{"arch": "vit", "model": "masked image model", "dataset": "telescope images of galaxies (Galaxy Zoo DECaLS)", "train_examples": 88335, "image_size": 48, "crop_scale_min": 1, "horizontal_flip": false, "color_jitter": 0.1, "method": "simmim", "mask_ratio": 0.75, "loss": "l1", "norm": "rmsnorm", "norm_position": "pre", "activation": "squared_relu", "mlp_ratio": 4, "head_dim": 48, "fused_qkv": true, "bias": "qkv", "qk_norm": false, "layer_scale_init": 0.1, "parallel_block": false, "inner_norm": false, "drop_path": 0.05, "patch_size": [8, 8], "conv_stem": true, "layers": 10, "width": 192, "positions": "sincos", "init": "kaiming_normal", "residual_init": "scaled_by_depth", "optimizer": "adamw", "lr": 0.001, "beta1": 0.9, "beta2": 0.99, "eps": 1e-06, "cautious_weight_decay": true, "ema_decay": 0.99, "steps": 40000, "batch_size": 128, "epochs": 58.0, "lr_schedule": "cosine", "final_lr_fraction": 0, "warmup_steps": 800, "weight_decay": 0.3}
Rows from block 3, named by matrix and row number. Rows with one number belong to one neuron. Each number is 128 + 24 x the weight over its row's rms, rounded and kept within 0 to 255. All counts start at 0. After the name is the row's rms in percent of the matrix's.
# fc1: MLP up (model.blocks.3.mlp.fc1.weight, 768x192), inputs 0-191
# fc2: MLP down (model.blocks.3.mlp.fc2.weight, 192x768, transposed), outputs 0-191
fc1.308 105 [124 114 122 111  94  75 113 146 159 137 139  89 130 175 123 125 124  89 107 123 135 122 167 114 156  83 155 117 125 129 149 186 107 167 153  97 139 120  94 136 141 102 146 110 123 152 121 133 135 136 145 126 168 119 122 111 149 127 154 117 110 112 136 146 133 167 132 111 111 113 157  97 119 148 118 121 166  98 101  75 119 175 140 155 114 134 136 115 114 112 109  89  74 124 107 118 127 135 136 138 130 107 119 143 188 130 138 124 138 126 123 133 135 137 123 138 112 146 159 133 108 146 134  79  74 133 114 167 133 114 158 103 143 113 123 135 113 119  91 104 155 140 151 126 100 121 117 139 121 126 116 170 131 169 155  87  93  68 127 114  89 118 121 132 218 124 141 112 128 137 136 132 141 121 121  60  97 100 176 158 124 147  95 130 132 155 108 148 140 140 147  96]
fc2.308 112 [127 128  84 102 136 149 127 140 179 107  94 122 123 125 131 178 108 115 133 126 124 130 132 130 112 118 103 147 145 120 101 141 109 114 171 156 124 127 146 118 129 142 145 124 125 129 136 117 128 113 122 139 191 116  98 144 180 140 102 108 102 111  55 118 147 176 131 143 121 148 108 154 123 128 127  96 149 127 124 144 140 176 126  99 122 136 178 180 138 111 133 127 199 118 105 132 141 136 107 151 124  75 169 162  87 167  94 125 134 125 120 123 116 133 118 155  96  90 118 123 105  88 116 146  90 133 102 130 122 134 119 127 138 103 153  96 149 124 120  77 137 136  74 138 137 131 120 159  96 120 146  81 126 156 134 131 130 146 122 128 155 120 112  71 126 146 118 122 144 101 123 147 132 151  67 126 169 156 182 144 109 121 137  97 146 150 134 127 174 129 168 134]
fc1.309 110 [161 156 148 136 145 118 121  82 103 103  78 159 116  91 159 124 148 140  96  73 113 105 103 136 122 109 146  87 106 155 183  96 131 128 112 153 109 117 141 134 136 105 134 151  77 126 107 141 142 144 149 139 130 126 129 131  91 128  91 143  86 176 135 131 102 128 152 121 120 109 123 110 158  76 113 131 157 129 126 116 122 120 169  77 121 158  83 115 113 167 131 129 160  91 118  97 143 147 147 142 147 133 130 126 105 119 118 120  84 122 140 108 138 168 145 142 154 158 101 130 131  83 129 117 128  99 151 152 134 125 119 137  47 117 150 141  86  98 137 139 159 177 195 159 104 133 123 117 112 122 132 124 150  68 114 134  99 127 134 172 154 127 117 112 118 154 140 117  91 118 104 127 132  93 157 116 116 138  98 140 120 118 148 114 135 125 103 113 115 120 101 123]
fc2.309 106 [130 129 127 175 132 101 129 111 132 124 119 106 130 157 179 143 131 121 134 127 102 165 143 157 144 157  83 131 128 132 170 156 156 133 109 117 150 138 103 142 102 143 156 141 132 123  72 135 131 115 136 129 129 112 106 106 120  97 141 122 119 111 123 142 212 133  76 107 115 168 149 106 117  99 131 169 157 128 117 118 144 141 112 155 118 118 157  98 178 146 127 128 123 110 149 139 142 131 111 182 149 131 144 112 109 133 146 129 159 128 113 112 135  87 110  94 136 161 143  90  88 130 128 124 126 136 158 147  91 122 107 118 135 209 154 104 127 111 163 115 145 137 125  97  67 130 135  80 157 137 109 153 136 101 132 127 159  98 124 127  81 115 117 117 120 127 131  88 121 132  99 123 167 117 131 137 108 212 169 130 150 130 112 126  87 107 123 121 151 139 146 148]
fc1.310 093 [129 113 120 121 118 120  84 139 160 138 107 131 100 161  90 101 135 173 148 159 136 158 151 151 135 133 141 104  63 111 172 113  82 102  90 172 135 101 124 129 136 118 106 129 103  76 154 117 138 134 147 148 133 125 126 126 153  96 136 142 118  96 124 134 154 119 101 112 108 160  90 139 150 150 138 123 162 128 141 157  91 119 145 164 121 130  95 127 114 127 119 143 123  90 116 138 126 125 134 103 153 147 135 155 113 118 144 149 110 114 149 107 103 114  98  98 150 142 169 104 115 105  87 154 198 177 117 156 147 144 113  89 125 146 132 120 174 112 111 135  93 209 115 140 146  97 157 109 138 105 115 110 129 143  96 102 151 126 119 130 124 112 148  98 117 108 153 182 114 126 129 147 124 150 128 143 133 142 171 132 124 108 128 112 103 122 163  89 115 156 185 153]
fc2.310 101 [126 128 109  83 171 147 123 141 144 161 148 136 155 124 120 140 113  98 122 132 131 140 108 135 116 112 162 124 143 125 131 157 150  73 135 119 141 129 173  95 143 113 179  84 118 131 146 128 146 157 139 128 129 157 122 124 146 129 129  99 154 113  81 130 151 142 151 119 127 161  99  95  99 132 119 125 145 126 107 109 156  75 174  50 146 145 154 116  90 110 120 123 117 130  94 116 122 130 100 112  82 122 123 138 127 113  82 124 110 113 129 171 159 142 129 142  81 114 134 159  76 131 153 119 188 111 141 127 143 123 141 117 153  81 130 135 136 141 168 116 127 181 120 138 143 129 109  87 101 144 152 111 110  91 145  82 115 112 117 103 170  90 109 111 146 146 111  98 126 161 149 113 120 112 138 119 120 168 141 137 119 182 145 146 165 132 155 156 138 116  79 132]
fc1.311 131 [120 121 174 139 145 142  62 152 133  98 138 129 106 156  95 118 151 154 155 133 123 134 192 105 120 174 120 137 116  79 177  97 101  57 132 150 121 112 156 108 136 151  98 127 100  68 112 100 145 129 131 147 106 151 138 105 126 115 124 153 136 122 155 107 135 143 106  97 129 148 123 146 141 129 118 123 127 139 125 139  90 104 146 173 147 116 105  97 126 144 120 138 149  69 107 154 115 106 125 109 154 172 132 170 143 122 120 126 120 115 123 102 113 142 119 119 129 112 167 102 129 161  94 135 150 188 145 124 109 146 123 102 124 117 101 135 147 128 129 171 108 195 114 164 154  99 144 126 119 108 113 145 120 109 110 129 121 143 137 141 131 150 145  93 137  89 140 133 147 137 142 122 114 152 163 160 164 133 167 163 128 126 155 114 127 125 152  88 108 157 171 164]
fc2.311 145 [130 129 121  96 134  92 128 109 133 124 129 134 139 124 172 133 105  96 110 126 132 139 154 110 147 106 149 112 127 147 140 167 131 133 105 123 142 178 151 156 135 153 172  82 127 127 135 124 123 115 131 106 153 120 131 155 157  98 111 103 162  97  87 111 100 125 108 107  96 109 134  88 114 123 142 107 143 129 124 135 164 135 179 120 139 146 180 172 121 121 126 130 162  97 101 103 128 130 142 117 134 113 165 113 110 126 101 130 125  53 125 180 191 173 112 136  81 126 112 139  91 136 173  89 132 103 103 132 114 136 121 130 143 103 137 142 160 104 174 101 118 119 124 107 137 167 159 118  55 162 157 141 145 131 180 117 118 101  97 129 137  80 140 127 142 132  90 118 111 130 113 115 123 117 101 154 106 149 158 110 121  93 115 145 162 156 129 122 138 142  95 123]
fc1.312 067 [103 112 108 168 100 123 107 128 135 140 126 122 136 166 128 140 120 167 145 118 197 118 118 162 163 160 107 101 105 134 127  80  87 140  97 169 127 108 132 125  88 125  88 178  93 139 118 143 115 115 120 111 120 115 140  92 127 156 142 128 120 105 114 159 108  91 115 160 136 105 167 108 117 138  90 106 148  83 128  71  62 117 165 156 138 116 124 116 164 123 114  99  75 130 143 114 145 136 137 124 133 128  82 137 101 130 149 118 158 129 146  95 126 141  97 141 131 122 101 115 145 127 130 136 102 124 147 173 155 139  99 108 130 152 150 106 118 118 156 165 140 110 152 110  97 120 134 126 142 122 120 153 126 124 103  92 125 171 143 141 106 130  97 125 139 122 131 145 101 118  91 132 106  96 110  40 152  90 126 171 115 111 132 118  78 142 115 140 150 131 123 127]
fc2.312 064 [129 127 168 137 136 103 129 114 160 108 128  70  98  98 116  90 174 114 132 128 130 132 120 124 181 125 114 114 101 130 154 130 101 153  69 109 125 154 122 179 109 122 163  77 134 122 148 120 140 129 133 118 155 125 126 149 120 119  95 161 167  82 110 107 117  81  99 115 102 143 141 109 157 120 120 141 169 123 115 127 157 129 168 119 150 101 102 134 117 147 128 126 119 111 152 124 130 131 158 101 162 138 166 120 134  84 134 127 126 123 134 141 128 140 100  84 173 127  94 113 168 131 116 120 152 115 125 175 192 129 144  93 109 118 114 176 101 102 130 129 100 128 176  58 155 129 146 126 135 126 139  82 142 112 156 105  56 146 135 117 141 128 144 132 145 124 143 134 139 147 117 138 132 125 140 134 130  95 103 152  88 134 134 119 124 171 134 133 125 125  85  94]
fc1.313 081 [121 131 141 125 125 100  90 162 121 120 117 159 112 135 151 120 136 137 162 146 134 104 118 123 113 140 145 103 109 108 203 109 118 140 133 156 150 115 117 120  83 169 116  97 135 129 115  91 160 143 147 148 136 134 105 131 151  78 163 135 124 146 144 111 151 116 137 128 123 121 127 117 158 100 109  97 172 126  75 142 126 135 137 142 167  84 108 117 148 134 127 133 134 145 162 140 106 102 146  83  99 152 145 191  99 189 139 136 146 145 156 109 140 149 105 111 137  77 111 117 117 140 146 121 109 116 131 113 114  91  73 135 118 165 176 122  99  83 111  97  99 162 128 163 114  94 112  87 132  86 143  96 129 115 109 128  99  81 138 154 105 115 136 131 103 131 133 183 111 149 158 138 113 117 122 107 109 166 133 132 122 107 121 112 135 117  86  82 117  98 145 125]
fc2.313 086 [126 127 129 151 160 104 127 136 115 148 129 163 130 129 130 114 157 140 118 132 155 114 100 156 164 100 135 148 173 124 134 115 138 142  90 139 116 125 172 149 104  95 163 119 126 133 125 114 123 124 124 121  91  95  71 127 126 146  81 128 142 146 108 122 117  86 122 135 153 132  87 159 147  62  98 126 128 130 129 145  83 136 133 129  86 112  79 126 172 147 134 128  84 149 160 122 117 124 128 156  93 110 158 152 143 102 102 129 138 137 147 128 135 130  99 130 112 126 137 143 194 112 131  85 118 115 155 121 107 127 167 135 126  85 137  91 108 238 146 157 100 107 139 126 147 127 151 142 138 121  97 188 115 120 124 114 126 104 123 155 150 114 132 126 177 158 130 170 101 115 110 150 114 141 143 111 139 156 153  94 155 112 140 113 139 125 162 143 120 120 102 120]
fc1.314 096 [113  88 140 122 110 111 100 134 136 189 121 177  87 121 139 184 159  58 143 146 127 114 172 128 133 159 156 125 142 113 171 142 121 157 157 171 130 100 131  71 106 197 173 105  74 121 117 122 132 122 139 139 158 120 129  99 170 129 149 130 170  94 113 138 117 136 128 135 120 140 106 118 122 157 129 123  97 134 115 131 124 120 132 143 121  88  97 155 127 122 141 129 126 154 104 135 117  84 134 134 120 132 121 136 145 111  76 132 108 109 106 151 117 141 132 142 126 120 110 141 135 166 171 138  83 106 132 137 123 146 127 114  78  99 127  84 107 135 136 158 131 130  96 134 147 142 104 122  63  93 131  88 114 161 121 115 172 147 133 138 118 110 136 131  92 118 153 129 120 143 150 145 125 136 140 129 117 130 105 115 114 159  85 114 142 186 103 130 128 127  98 100]
fc2.314 099 [125 129 116 137 115  91 126 108  33 152 115 131 139  85 119  58 117 132 124 132  69 130 136  98 170  79 101 101 116 133 168  92 119 141 109 114  69 154  77 147 123 129  97 108 127 124 116 139 107 123 132  86 105 140 127 128  89 145 127  82  89 136 128 130 151 142 108 158 111 121 153 116  77 158 114 104 147 124 126 117 167 123 126 137  97 143 118  79  89 133 119 123 109 136 210 123 115 126 128 145 156 122 121 128 109 134 110 130 137 121 170 108 138  92 124  93 115 145 140 101 120 133 114 101 114 125 141 105 142 126 106  94 138 182 105 169 129 131  94 121 155 147 153  98 115 138 135 126 162 140 125  89 126 109 115 118 129 102 124 135 124 152 115 150 160 126 114 105 134 100 137 108 116  88 148 115  97 111  98 128 100 143 124 134 151 128 116  98 114 119 142 106]
fc1.315 093 [120 131 136 139 143 150 120 169 102 122 138 159 124 126 115 119 105 147 149 147 172 193 158 165 139 104 138 158 113 108  94 110 141 122 152 135  90 100 132 141 110 132 131 141  88 139  86 124 120 110 132 128 157 144 174 122 172 126 103 117 144 148 138 124 107 134 144 119 135 156 178 150  73 160 121 117 162 114  79 119  92 149 168 148 115 102 125 110  91  89 113  83 133 139 157 136 148 142 134  60 110 151 101 141 128  87  95 129 147 128 133 121 127 129 140 126 149 126 145  68 143 144 130  91 104 148  93 103  81 152 152 121 137 135 157 113 129  70 152 149 166 131 105 112 104 135 143 142 117 141 124 106 126 159 131  99 104 132 131 141 126 112  79 137 145 128 126 119 133 127 132 145 110  84 132  89 114  88 111 134  90 119 169 139 137 158 113 134 145 102 143 190]
fc2.315 090 [126 127 174 167 130  90 129 119 146 111 137 127 131 139 163 157 133 129 117 126 134  76 123 144 154 167 107 151  96 132 143 127 150 100 120 112 124 146 160 168 108 106  91 172 127 128 116 120 127 125 136 162 146 121 141 134  97 128 163 146 161 103 127 135 159 162 133  78 126 125 131 165 115 109 131 143 140 128 116 120 116  82 143 134 157  96 178 129 110 140 133 125 126 136  89 135 126 114 161 124 171 133 122 173 150 129  89 131 140 124 164 143 134 117 163 157 160 163 145 146  83 162 133 122 114 134 161 170 160 123 127 149  94  79 128 111 114 122 101 137 170 124 187  93 108 135 126 105 112 135 122  64 145  88 150 122 129 109 136 139  61 127 109 123 137 176 112  96  62 103 113 152 138 122 101 120 142 114 123 112 128 138 154 134  92 164  97 148 128 126 149  90]
fc1.316 123 [156 137 139  97 135 146  81 104 131 141 139 113  92 142 128 103 139  75 151 115 172 173 114 122 120 126 149 144 132 137 153 107 107 165 124 100 121 130 108 104 101 151 138  93 110 130 109 113  88 109 146 137 120 126  93 131 168 126  85 136 132 126 118 105 104  87  98 138 112  73 132  80 114 161 119  67 136 108 131 118 127 123 133 108 113 121 107 159  75 130 113  99 104 132 112  88 140 144 146  88  79 153 143 150 129  60 149 155 145 110 114 102 148  98 126 103 125 150 116  96 119 141 133 137 127 157 141 132 123 137 105 124 141 119 137 180 118 111 174 103 122 125 151 116 130 135 143 144 110 118 138 124 133 104 133  73 154 148 124 167  98 159 154 140  98 132 139 151 114 122  91 121  83 119 110 115 115 110 139 102 113 176 159 126 131 150 161  88 132 161  62 129]
fc2.316 126 [129 128 124 135 139 120 129 124 120 106 125 109 159 110 157 162 117  86  93 123 125  83 143 156 139 143 128 145 157 129 155 155 184  85 126  88 149 144 125  72 114  80  62 143 126 127 107 137 145 138 131 123 113 125  81 132 147 148 142 112 155 148 151 111 154 124 112 158 138 122 165 123 130 155 102  83 141 131 157 138 137 104  92 115 112 122 142 117 127 142 128 128  65 137  78 133 152 122 129 138 142 121 143 105 150  98 144 128 152 126 124 108 147 134 131 109 138 111 135  98  58 171 149 135 141 111 106 130 117 118 103 162 108  93 154 126 114 138 103 104 184  91 137 122 115 127 132 139 141 154 178 105 123 123 165 101  42 128 139 143 117 117 116 125 149 128 101 124 138 166 104 159  95 139  76 110 137 141 122 109 112 114 135 137 159 140 120 100 108 132 126 190]
fc1.317 056 [128 123 138 143 112 107 136 142 127 162 137 146  97 142  98 144 114 102 133 132 136 113 136 136 107 133 104 172  77 127 160 131 160 110 107 114 155 116 157 165 146 160 114 126 131 114 143  80 111  98 133 102  81 108 114 141 166 131 136 123 173 127 110 106 151 162 147  84 121 164 121 107 104 164 129 141 110  82 117 151 139 104 157  72 136 179 136 158 164 127  89 135 148 110 118 143 135 128 124 107 110 162 138 186 121 124 127 153 109 110 135 143 133 133 140 163 176 137 186 138 129 151 133 129 159 140 152 172 152  94 164 115 111 147 144 117 126  91 111  93 108 157 139 148 143 140 133  93 107 138  94  98 103  92 118  79 137 132 111 121 127 137 119  55  98 112 105 146  92  91  95 125 132 122 153 134 120 137 154 105 104 144 142 127 133 143 154 145 174 120  90 126]
fc2.317 049 [127 130 125 105 118 147 128 112 170 129 174  95 121 105  68 102 136 115 119 127 138 139  93 148 115  95 150 118  82 124 140 130  94 127 102 111  97 110 139  87  94 102 108  86 125 131 142 124 132 143 138 123  62 146 101 119 167 107 126 136 123 110 112 127 137 108 128 139 128 165 161  82 136 148 109 144 193 127 142 117 131 105  97  86  86 153 115 134 154 121 125 126 129 131  96 127 112 132 129 117  46 112 142  90 106  96 110 125 153 131 133 117 133 138 155 112 157 116 164 141  92 175 132 131 125 111  48 145 158 122 136 126 130 139 138 141 102 129 134  88 159 111 163 155 128 130 129 139 112 137 109 134 111  97 117 110 123 131 131 139 156 137 154  94 142 106  95 119  51 185 156 107 117 108 124 110 148 118 135 102 132 158 131 139 145 179 124 114 118 128 116 118]
fc1.318 099 [134 111 133 123  98 150 118 115 129  94 131 118 108 112 105 150 119 135 134  84  89 179 134 161 128  67 162  91  98 114 129 122 141 138 191 146 146 128 110 120 126 162 146 158 102 125 110 118 121 121 136 117 146 125  88 130 147  73 110 150 109 103  83 136 126 110 149 110  95 101 170  91 153  94 128 118 162 135 162 146 120 154 136 145 112 142 138 138 110 116 145 131 142  77 197 101 101 120 143 125 153 169 159 156 118 144 128 123  81 104 168 149 125 135 117 119 119 149 115 126 137 101 122 124 130 158 137 101  66 156 130 123 144  76 150 108 129 107 148 102 157  95 142 144 103 104 102 102  99 131  95 125 114 164 121 109 154 111  74 139 125 122 148 121 105 144 146 138 184 121 153 161 133 134 158 130  94 104 137 119 126 149 130 114 143 132 140 126  82 114  87 129]
fc2.318 094 [127 128 126 153 149 136 127 140  84 171  98 128 106 124 116  42 121  86 131 127 136  89 152 104 115 149 143 123 118 114 116 131 119 157 151 184 121  99 149 141 143 126 116 154 126 130 103 127  94 120 119 144 191 116 151 115 103 136 130 125  79 141 130 109 121 159 126 111 116  83 112 137  81 119 127 136 125 131  87 131 138 109 138 145 108 132 174 139 146 125 135 125 117 129 163 125 137 132 134 107 114 120  74 171  99  67 108 128 120 132 125 148 104 134 145 169  75 139 102  89 131 136 121  86 132 158 130 118 148 128 127 114 143  75 170 120 124 140 170 156 164 117 133 194  88 128 132 127 128 139 164 138 109 121  92 109 109 161 118 130 134 140 142 130  88 117 127 112 144  91 116 128 136 124  88 112  90 160 131 161 170 141 158 107 161 151 120 131 150 134 160  88]
fc1.319 106 [103 115 129 169 139 103 139 114 153 107 140 140 124 115 134 100 135 121  86  92  76  96 146 110 115 159 124 113  99  72 150 125 134 109 172 170  96 154 158 104  98 171  77 136  79 109  97  97 126 122 118 126 132 103 134 134 137 124 110 136  93 131 170 113 107 120 127 130 140  95 141 142 194 127 135 109  87 126 103 133 131 114 118 162 113 123 114 164 133 160 127 120 151 148 108 138 108  65 108  57 140 128 146 142 162  90 190 132  98 152 101 124 140 117 138 133 105 106 108 165 119 123 162 158 120 146 156 152 137 136 133 133 103 113  91 107 137 138 132 135 119 137 146 118 100 119 101  97  87 150 131 170  96 129 159 126 148 145 136 126 118 116 123 125  73  90 142 117 120  69 140 122 132 137 133 128 136 105 160 129 116 155 127 137  85 134 141 100 147 131 110 113]
fc2.319 107 [128 132 122 170 135 133 128  93 132 184 162 144 123 173 179 154 115 138 127 127 120 132 118 127 103 143 108 170 146 127  96 122 152 113 104 110 154 148 172 152 104 104 101 170 134 120 122 134 126 113 123 112  84 122 145 139 148 112 131 129 128 160 140 154 144 156 102 109 107  98 189 108 114 154 132 124  93 124 111 125 153 110 101  93  94 169  79 141 168 117 127 128 135 137 118 123 126 127 143 165 152 126 139 115 163 107 162 127 156 123  66  95 146 109 150 186 141 110 136 115 148 106 112 126 114 110 116 123  88 134  81 144  71 149  97 119 147 180 117 130 159 158  98 178  99 114 101 115 136 144 114 112 134 130 183 111 107  95 116 121  98 115 138 142 190 123 128 136 131 130 148 119 154 119 132 151 163 150  96 141 114 144 141 107 143  82 120 115 140 143 121 152]
fc1.320 091 [139 150 160 177 133 113 133 118 106 183 140 129  98 133 171 106 134 132 125 151 122  60 124 143 138 112 105 132 145 149 133 136  88 115  85 103 133 142 117 143 119 143  87  96 112 103 148 141 122 105 126 139  89 128 128 102 117 167 173 113  98 193 125 117 112 105  84 134 141 126  81 123 143 138 120  91 112 128 131 130 106 121 100 151  85 107 129 125 130 145 129  97 112 146  90 136 135  99 101  98 113 117 145 181 132 108 145 109  86 142 161 131 131  99 180 121  99 140 163 149 155 125 125 133 170 123 107 160 122 109 123 112 115 168 129 152 118  92 101 136  97 175 140 104 134 117 109 113 130 128 104 112 101 124 183 113 127 119 151  82 143 109 108 126 140 136 135  96  90 139 119 105 145 117 165 123 179 115  97 134 110 108 136 121 172 140 168  88 121 117 115  88]
fc2.320 088 [129 126 135 131 120 106 124 171 130 146 104 117 137 143 103 115 178 170 126 127 112 149  83 141  94 139 108 127 120 124 126 154 189  97 115 120 139 162 135 201 134 142 175 186 134 121 145 123 123 123 128 123  92 129 144 145 121 113 118 157 165 143 153 162 105 136 128 134 130  69 161 131  97 102 133 137  93 134 118 120 129 136 135 111 131 148 112 113 128 142 133 123  89 121 139 124 133 121 118 186 165 143  74 184 158 135 144 124 101 143  90 103 153 126 124 133 190 135 139 121 158 119 143  96 124 120 157 121  91 130 147 154 113 119 141  92 102 221 112 115 142 137 131 106 132 127 144 133 164 125 100 121 126 133 124 131 123 138 143 149 133 126 123 168 101 202 160 160 146 145 162 149 124 123 184 126 122 152 111 132 140 159 135 132 105 139 121 143 119 129 134 101]
fc1.321 106 [134 110 143 135 143 153  93  99  90 123 124 119 118 122 176 111 120  92 126 104 119 138 149 133 122  44  82 143 112 108 129 115 126 121 104  94 161 101 109 130 168 102  93 135 130  98 150 133 142 132 135 136 151 143  92 159 109 123 130 135 111 148 100 111 154 112 165  69 123 100 154 108 134  77 107 134 137 123 153 120 115 125 149 121 121 106  48 114 133 131 126  99  97 112 152 120 113 135 146 147 128 125 118 132  82 155 164 104 102 136 152  99 141 150 153 102 119 139 125  93 160 130 145 107 115 142 144 128 139 122  93  85  73 130 147 130 120 122 158 169 167 203 120 158 106 124 135 117 169  88 148  86 116 175 183 132 122 148 114 100  98 141 108 119 121 144 142 117 133 127 122 142 149 114 147 106 109 111 108 163 117 129 124  99 137 161 137 141 120 134 119 141]
fc2.321 106 [129 128 125 156 127 129 126  89 140 129 100 100 123 150 178 136 127 107 134 130 106  92 113 148 152 175  89 106 111 131 149 111 118 138 152  96 150 138 104  88 137 177 110 121 127 122 163 126 148 141 134 136 124 121 121 106  79 161 116 102 122 188 128 124 132 120 104 122  92 104 167 120 118 113 140  79 157 126 102 117 156 132 108 137 139 137 113 144 168 128 125 128 191  88  91 122 113 137 131 139 127  86 160  94 112 117 115 124  89 122 128  79 133 179 135 133 110 115 169  72 100 136 123 119 127 143  78 143 151 131 154 101 127 170 130 156 150 104 137 182 169 143 101  84 119 120 119 124 133 143 148 129 160 149 141 100 143 125 118 144  69 194 106 124 137 147 125 117  96 135 129 120 141 116 158 149 120 105 120 143 103  91 141 131 173  95 133 105 130 135 159 103]
fc1.322 100 [133 152 198 188 162 187 153 131 128 108 160 113 129 163 100 172 146 132 127 144 122 184 113  99  98  96 144 141 132 130 120 147 125 149 160 111 150 114 101 106 160 166 142 151 155  89 100 117  84  89 117 145 102 120 133 128 165 154 145 133 151 137 106  99 163 167 117  94 151 129 129 108 124 120  85 128 100 125 131 125 155 194 101  99 120 128 126 154 116  52 120 133 129 100 153 156 129 127 142 147 136 182 164 139 108 152 158 122 152 119 115 157 150 107 114 157 133 101 119 152 139 121  90 148 142 129 110 104 100 110 114 130 132 113 128 150  65 137  98 121  81 111 113 122  98 107 113 123 102 137 131 125 120 170 169 133  94 117 146 109 105 158 129  95 127 146 133 132 138 127 156 118 148 133 128 133 143 109 131 136 118 112 129 109 122 107 138  99 120 117  95 126]
fc2.322 106 [126 128 142 153 134  75 131 139 121  94 172 141 127 132 176 117 129 155 118 127 114 111 131 119 174 156  96 131  79 127 138 139 142 131 125  95 118  97 114 158 129 114  67 131 130 125 110 126 126 124 136 123 150 120 130  85 127 126 135 128 160  75 144 129 156 109 132 100 138  85 135 117 156 131 119 142 172 128 169 122  94  51  99 137 112 125 137  88 160 151 126 131  97 116  97 124 137 125 126 100 137 150 115 127 150  97 122 129 107 108 164  99 158 143 114  70 127 142 120 153  88 152 143  99 108 135 209 130 124 123 119 134 120 114 116 110 119 106 117 144 166 114 138 102 121 126 127 150 150 143 100 128 127 143  92 128 112 146 137 141 133 141 116 103 104 107 113 114 169 105  47 157 113 130 152 127  88 151 130 122 138 154  88 152  96 140 136 190 163 130 103 100]
fc1.323 090 [ 98 140 195 177 130 115 131  96 127 128 162 124 137 149 103 137 129 121 119 136  98 140 147 103 144 136 149 132 124  99 127 138 146 117 119 138 114 122 148 133 115 138 109 156 119 129  85 126  85  77 107  98 114 155 120 103 171  96 108 145 110 149 119  91 138 116 132 126 101 102 137 123  88 130 135 125 129 129  93  79 124 121 110 149 105 133 124 131 119 102 116 105  74 122 129 124 128 131 145  97 152 147 149 252  63 141 161 109 110 140 114  78 108 138 143 139  95 120 114 137 119 142  86 128 121 147 113 154 141 142 162  96 121 140 151 129  89 137 111 138 150 157 140 147  98  96  97 112 122 137 121 140  99 123 119 137 158  97 122 119 150 132 108 140 138 141 125 134 128 106 130 122 143 100 155  39 141 107 101 124 134 159 110 140 108 125  98 129 152 143  92 108]
fc2.323 085 [127 125  74 115 130 132 128 131 133  98 108 155 180 140 163 175  78 161 100 128 157 109 111 130 135 117 128 114 135 131 108 101 103 142 120 117 121 125 117 134 147 109 172 129 127 133 122 123 164 155 129 163 112 113 100 119 103 146 144  48 132 122 175 137 103 116 137 143 137 136  64 142 170 136 147  39 103 128 168 130  93 140 143 136 158 144  74 114 120 106 122 129 135 107 128 127  99 126  83 141 119  86 141  88 119 147 115 124 164 134 133 118 123 154 121 117 158  81 134 145 138 116 118 154 128 129 146 138 142 130 122 153 195 101 124 130 170 127 130 109 143 162 118 121 190 130 151 172 105 120 120 128 141 120 119 146 127 155 130 131 115 106  77  86 126 130  89 116 135 156 139 150 131 138 123 124 138 134 124 146  78 109 126 119 130  95 132 143  80 125 127 150]
fc1.324 107 [111 120 127 165 128 104 144 153 173 138 142 108 130 119 160 110 128 119 141 153 120 141 130 169 111 181  87  63  94 122  91 150 135 165 176 166  99 123  74 129 122 166 138 126 154 102  85 186  98  92 117 108 130 131 155 109 119 116 141 134 113 131 131 122  73 148 121 124 116  85 120  84  94 101 129 110 137 139  52 123 136 137 159 146 133 144 141 141 109 114 139 131 162 120  95 118 135 125 130  61 144 148 134 131 134 140 146 128  87 106 157 128 131 163 136 151  50 135 134 114 120 135 146 108 144 135  87 127 137 143 113 125 122 135 152 117 138  78 122 163 143 133 114 122 110 126 115 112 144 133 146  86 124 132  69 137 134 172 131 129 106 150 142 108 155 148 143 148 144 131 114  90 119 120 168 138 145  89 158 129 106 143 137 107 146 118 142 134 146 120 119 122]
fc2.324 118 [127 129 117 145 121 138 127  94 114 148 137 175 162 140 137 146 129 144 109 129 118 128  73 117 124 118 132 163 152 132 128 103 126 134 101 111 198 165 154 153 170 142 141 142 119 135 150 122 140 132 116 118  74  81 153 102 126 153  87 130  92 170 129 135 148 154 138 141 131 126 116 191 157 109 123 156  43 129 152 128 127 169  95 130 101  75 131 177 146 100 134 128 115 127 165 132 120 130 125 142 129 111 115 105 157 116 143 129  96 146  94  89 129  91 104 130 131 147 118 145 185 112 143 145 117 115  90 121 105 131 111 149 156 135 114 109 131 171  90 163  75 156 123 121  71 128 115 103 135 123 124 164 124 131 144 131 162 135 123  83 143 136 132 136 137 133 125 125 112 126 159 118 180 115 122 138 159 138 103 106 149  91 144 128 107 121 116  99 135 135 157 163]
fc1.325 122 [110 101 136 129 159 171 116 142 100 115  94 134 123 109 171 117 126 124 153 126 114 126 117 165 132  93 144  93 138 141 115 109 161 127 112 128  97 111 108 106 166 154 104 118  46 127  99 135 102  90 103 109  68 126 102 111  95 145 148 134  92 188 120  66 112 152 139 103  87 104  76 160 145 136 124 117 136 106 102 116 145 116 144 130  95  99 141 124 125 132 122  87 157 103 126  88 126 128 153  91 149 170 153 126  74 151 112 139  88 107 153 110 125 134 163 143 120 102 118 135 148 131 133 119 166 124 128 127 104 142 118 146 131 133 146 139 114 113 161 162 187 166 177 124 109 127 118  96 106 110 129 117 127 130 115 129  86 110 116 110 149 149 104 133 107 117 130 107  86 133 116  92 147  92 160  98 122 114 117 154 123 114  96 136 138 150 105 115 101 127 140 111]
fc2.325 122 [127 130 118  74 120 124 128 109 153 160 191 102 147 131 140 161  93 105 107 132 124 101 116 158 102 154 124 124 145 128 104 128 195 133 172 126 115 133 130 116 103  85 136 139 129 126 191 134 155 134 128 135  87 161 114 164 108 167 145  93 117 155 148 145 116 114 114 115 119 163 130  90 108 145 131 108 113 127 144 139 120  85 124 106 115 168 144 129 103 115 122 125 132 132 112 130 105 130  74 121  80 113  86  85 165 114 123 126 115 135 120 165 125 129 189 113 122 137 147 198 109 165 113 106 157 170 151  89 105 115 140 126 131 165 144 125 136 150  92 107 155 112 131 138 131 138 137 160 154 132 129 125 114 142 153 121 158 126 115 125 126 133 115 114 144 101 103 119 186 178 165  78 114 116 138 123 141 109 130 118 100 160 128 142 156 117 155 158 112 123  84 128]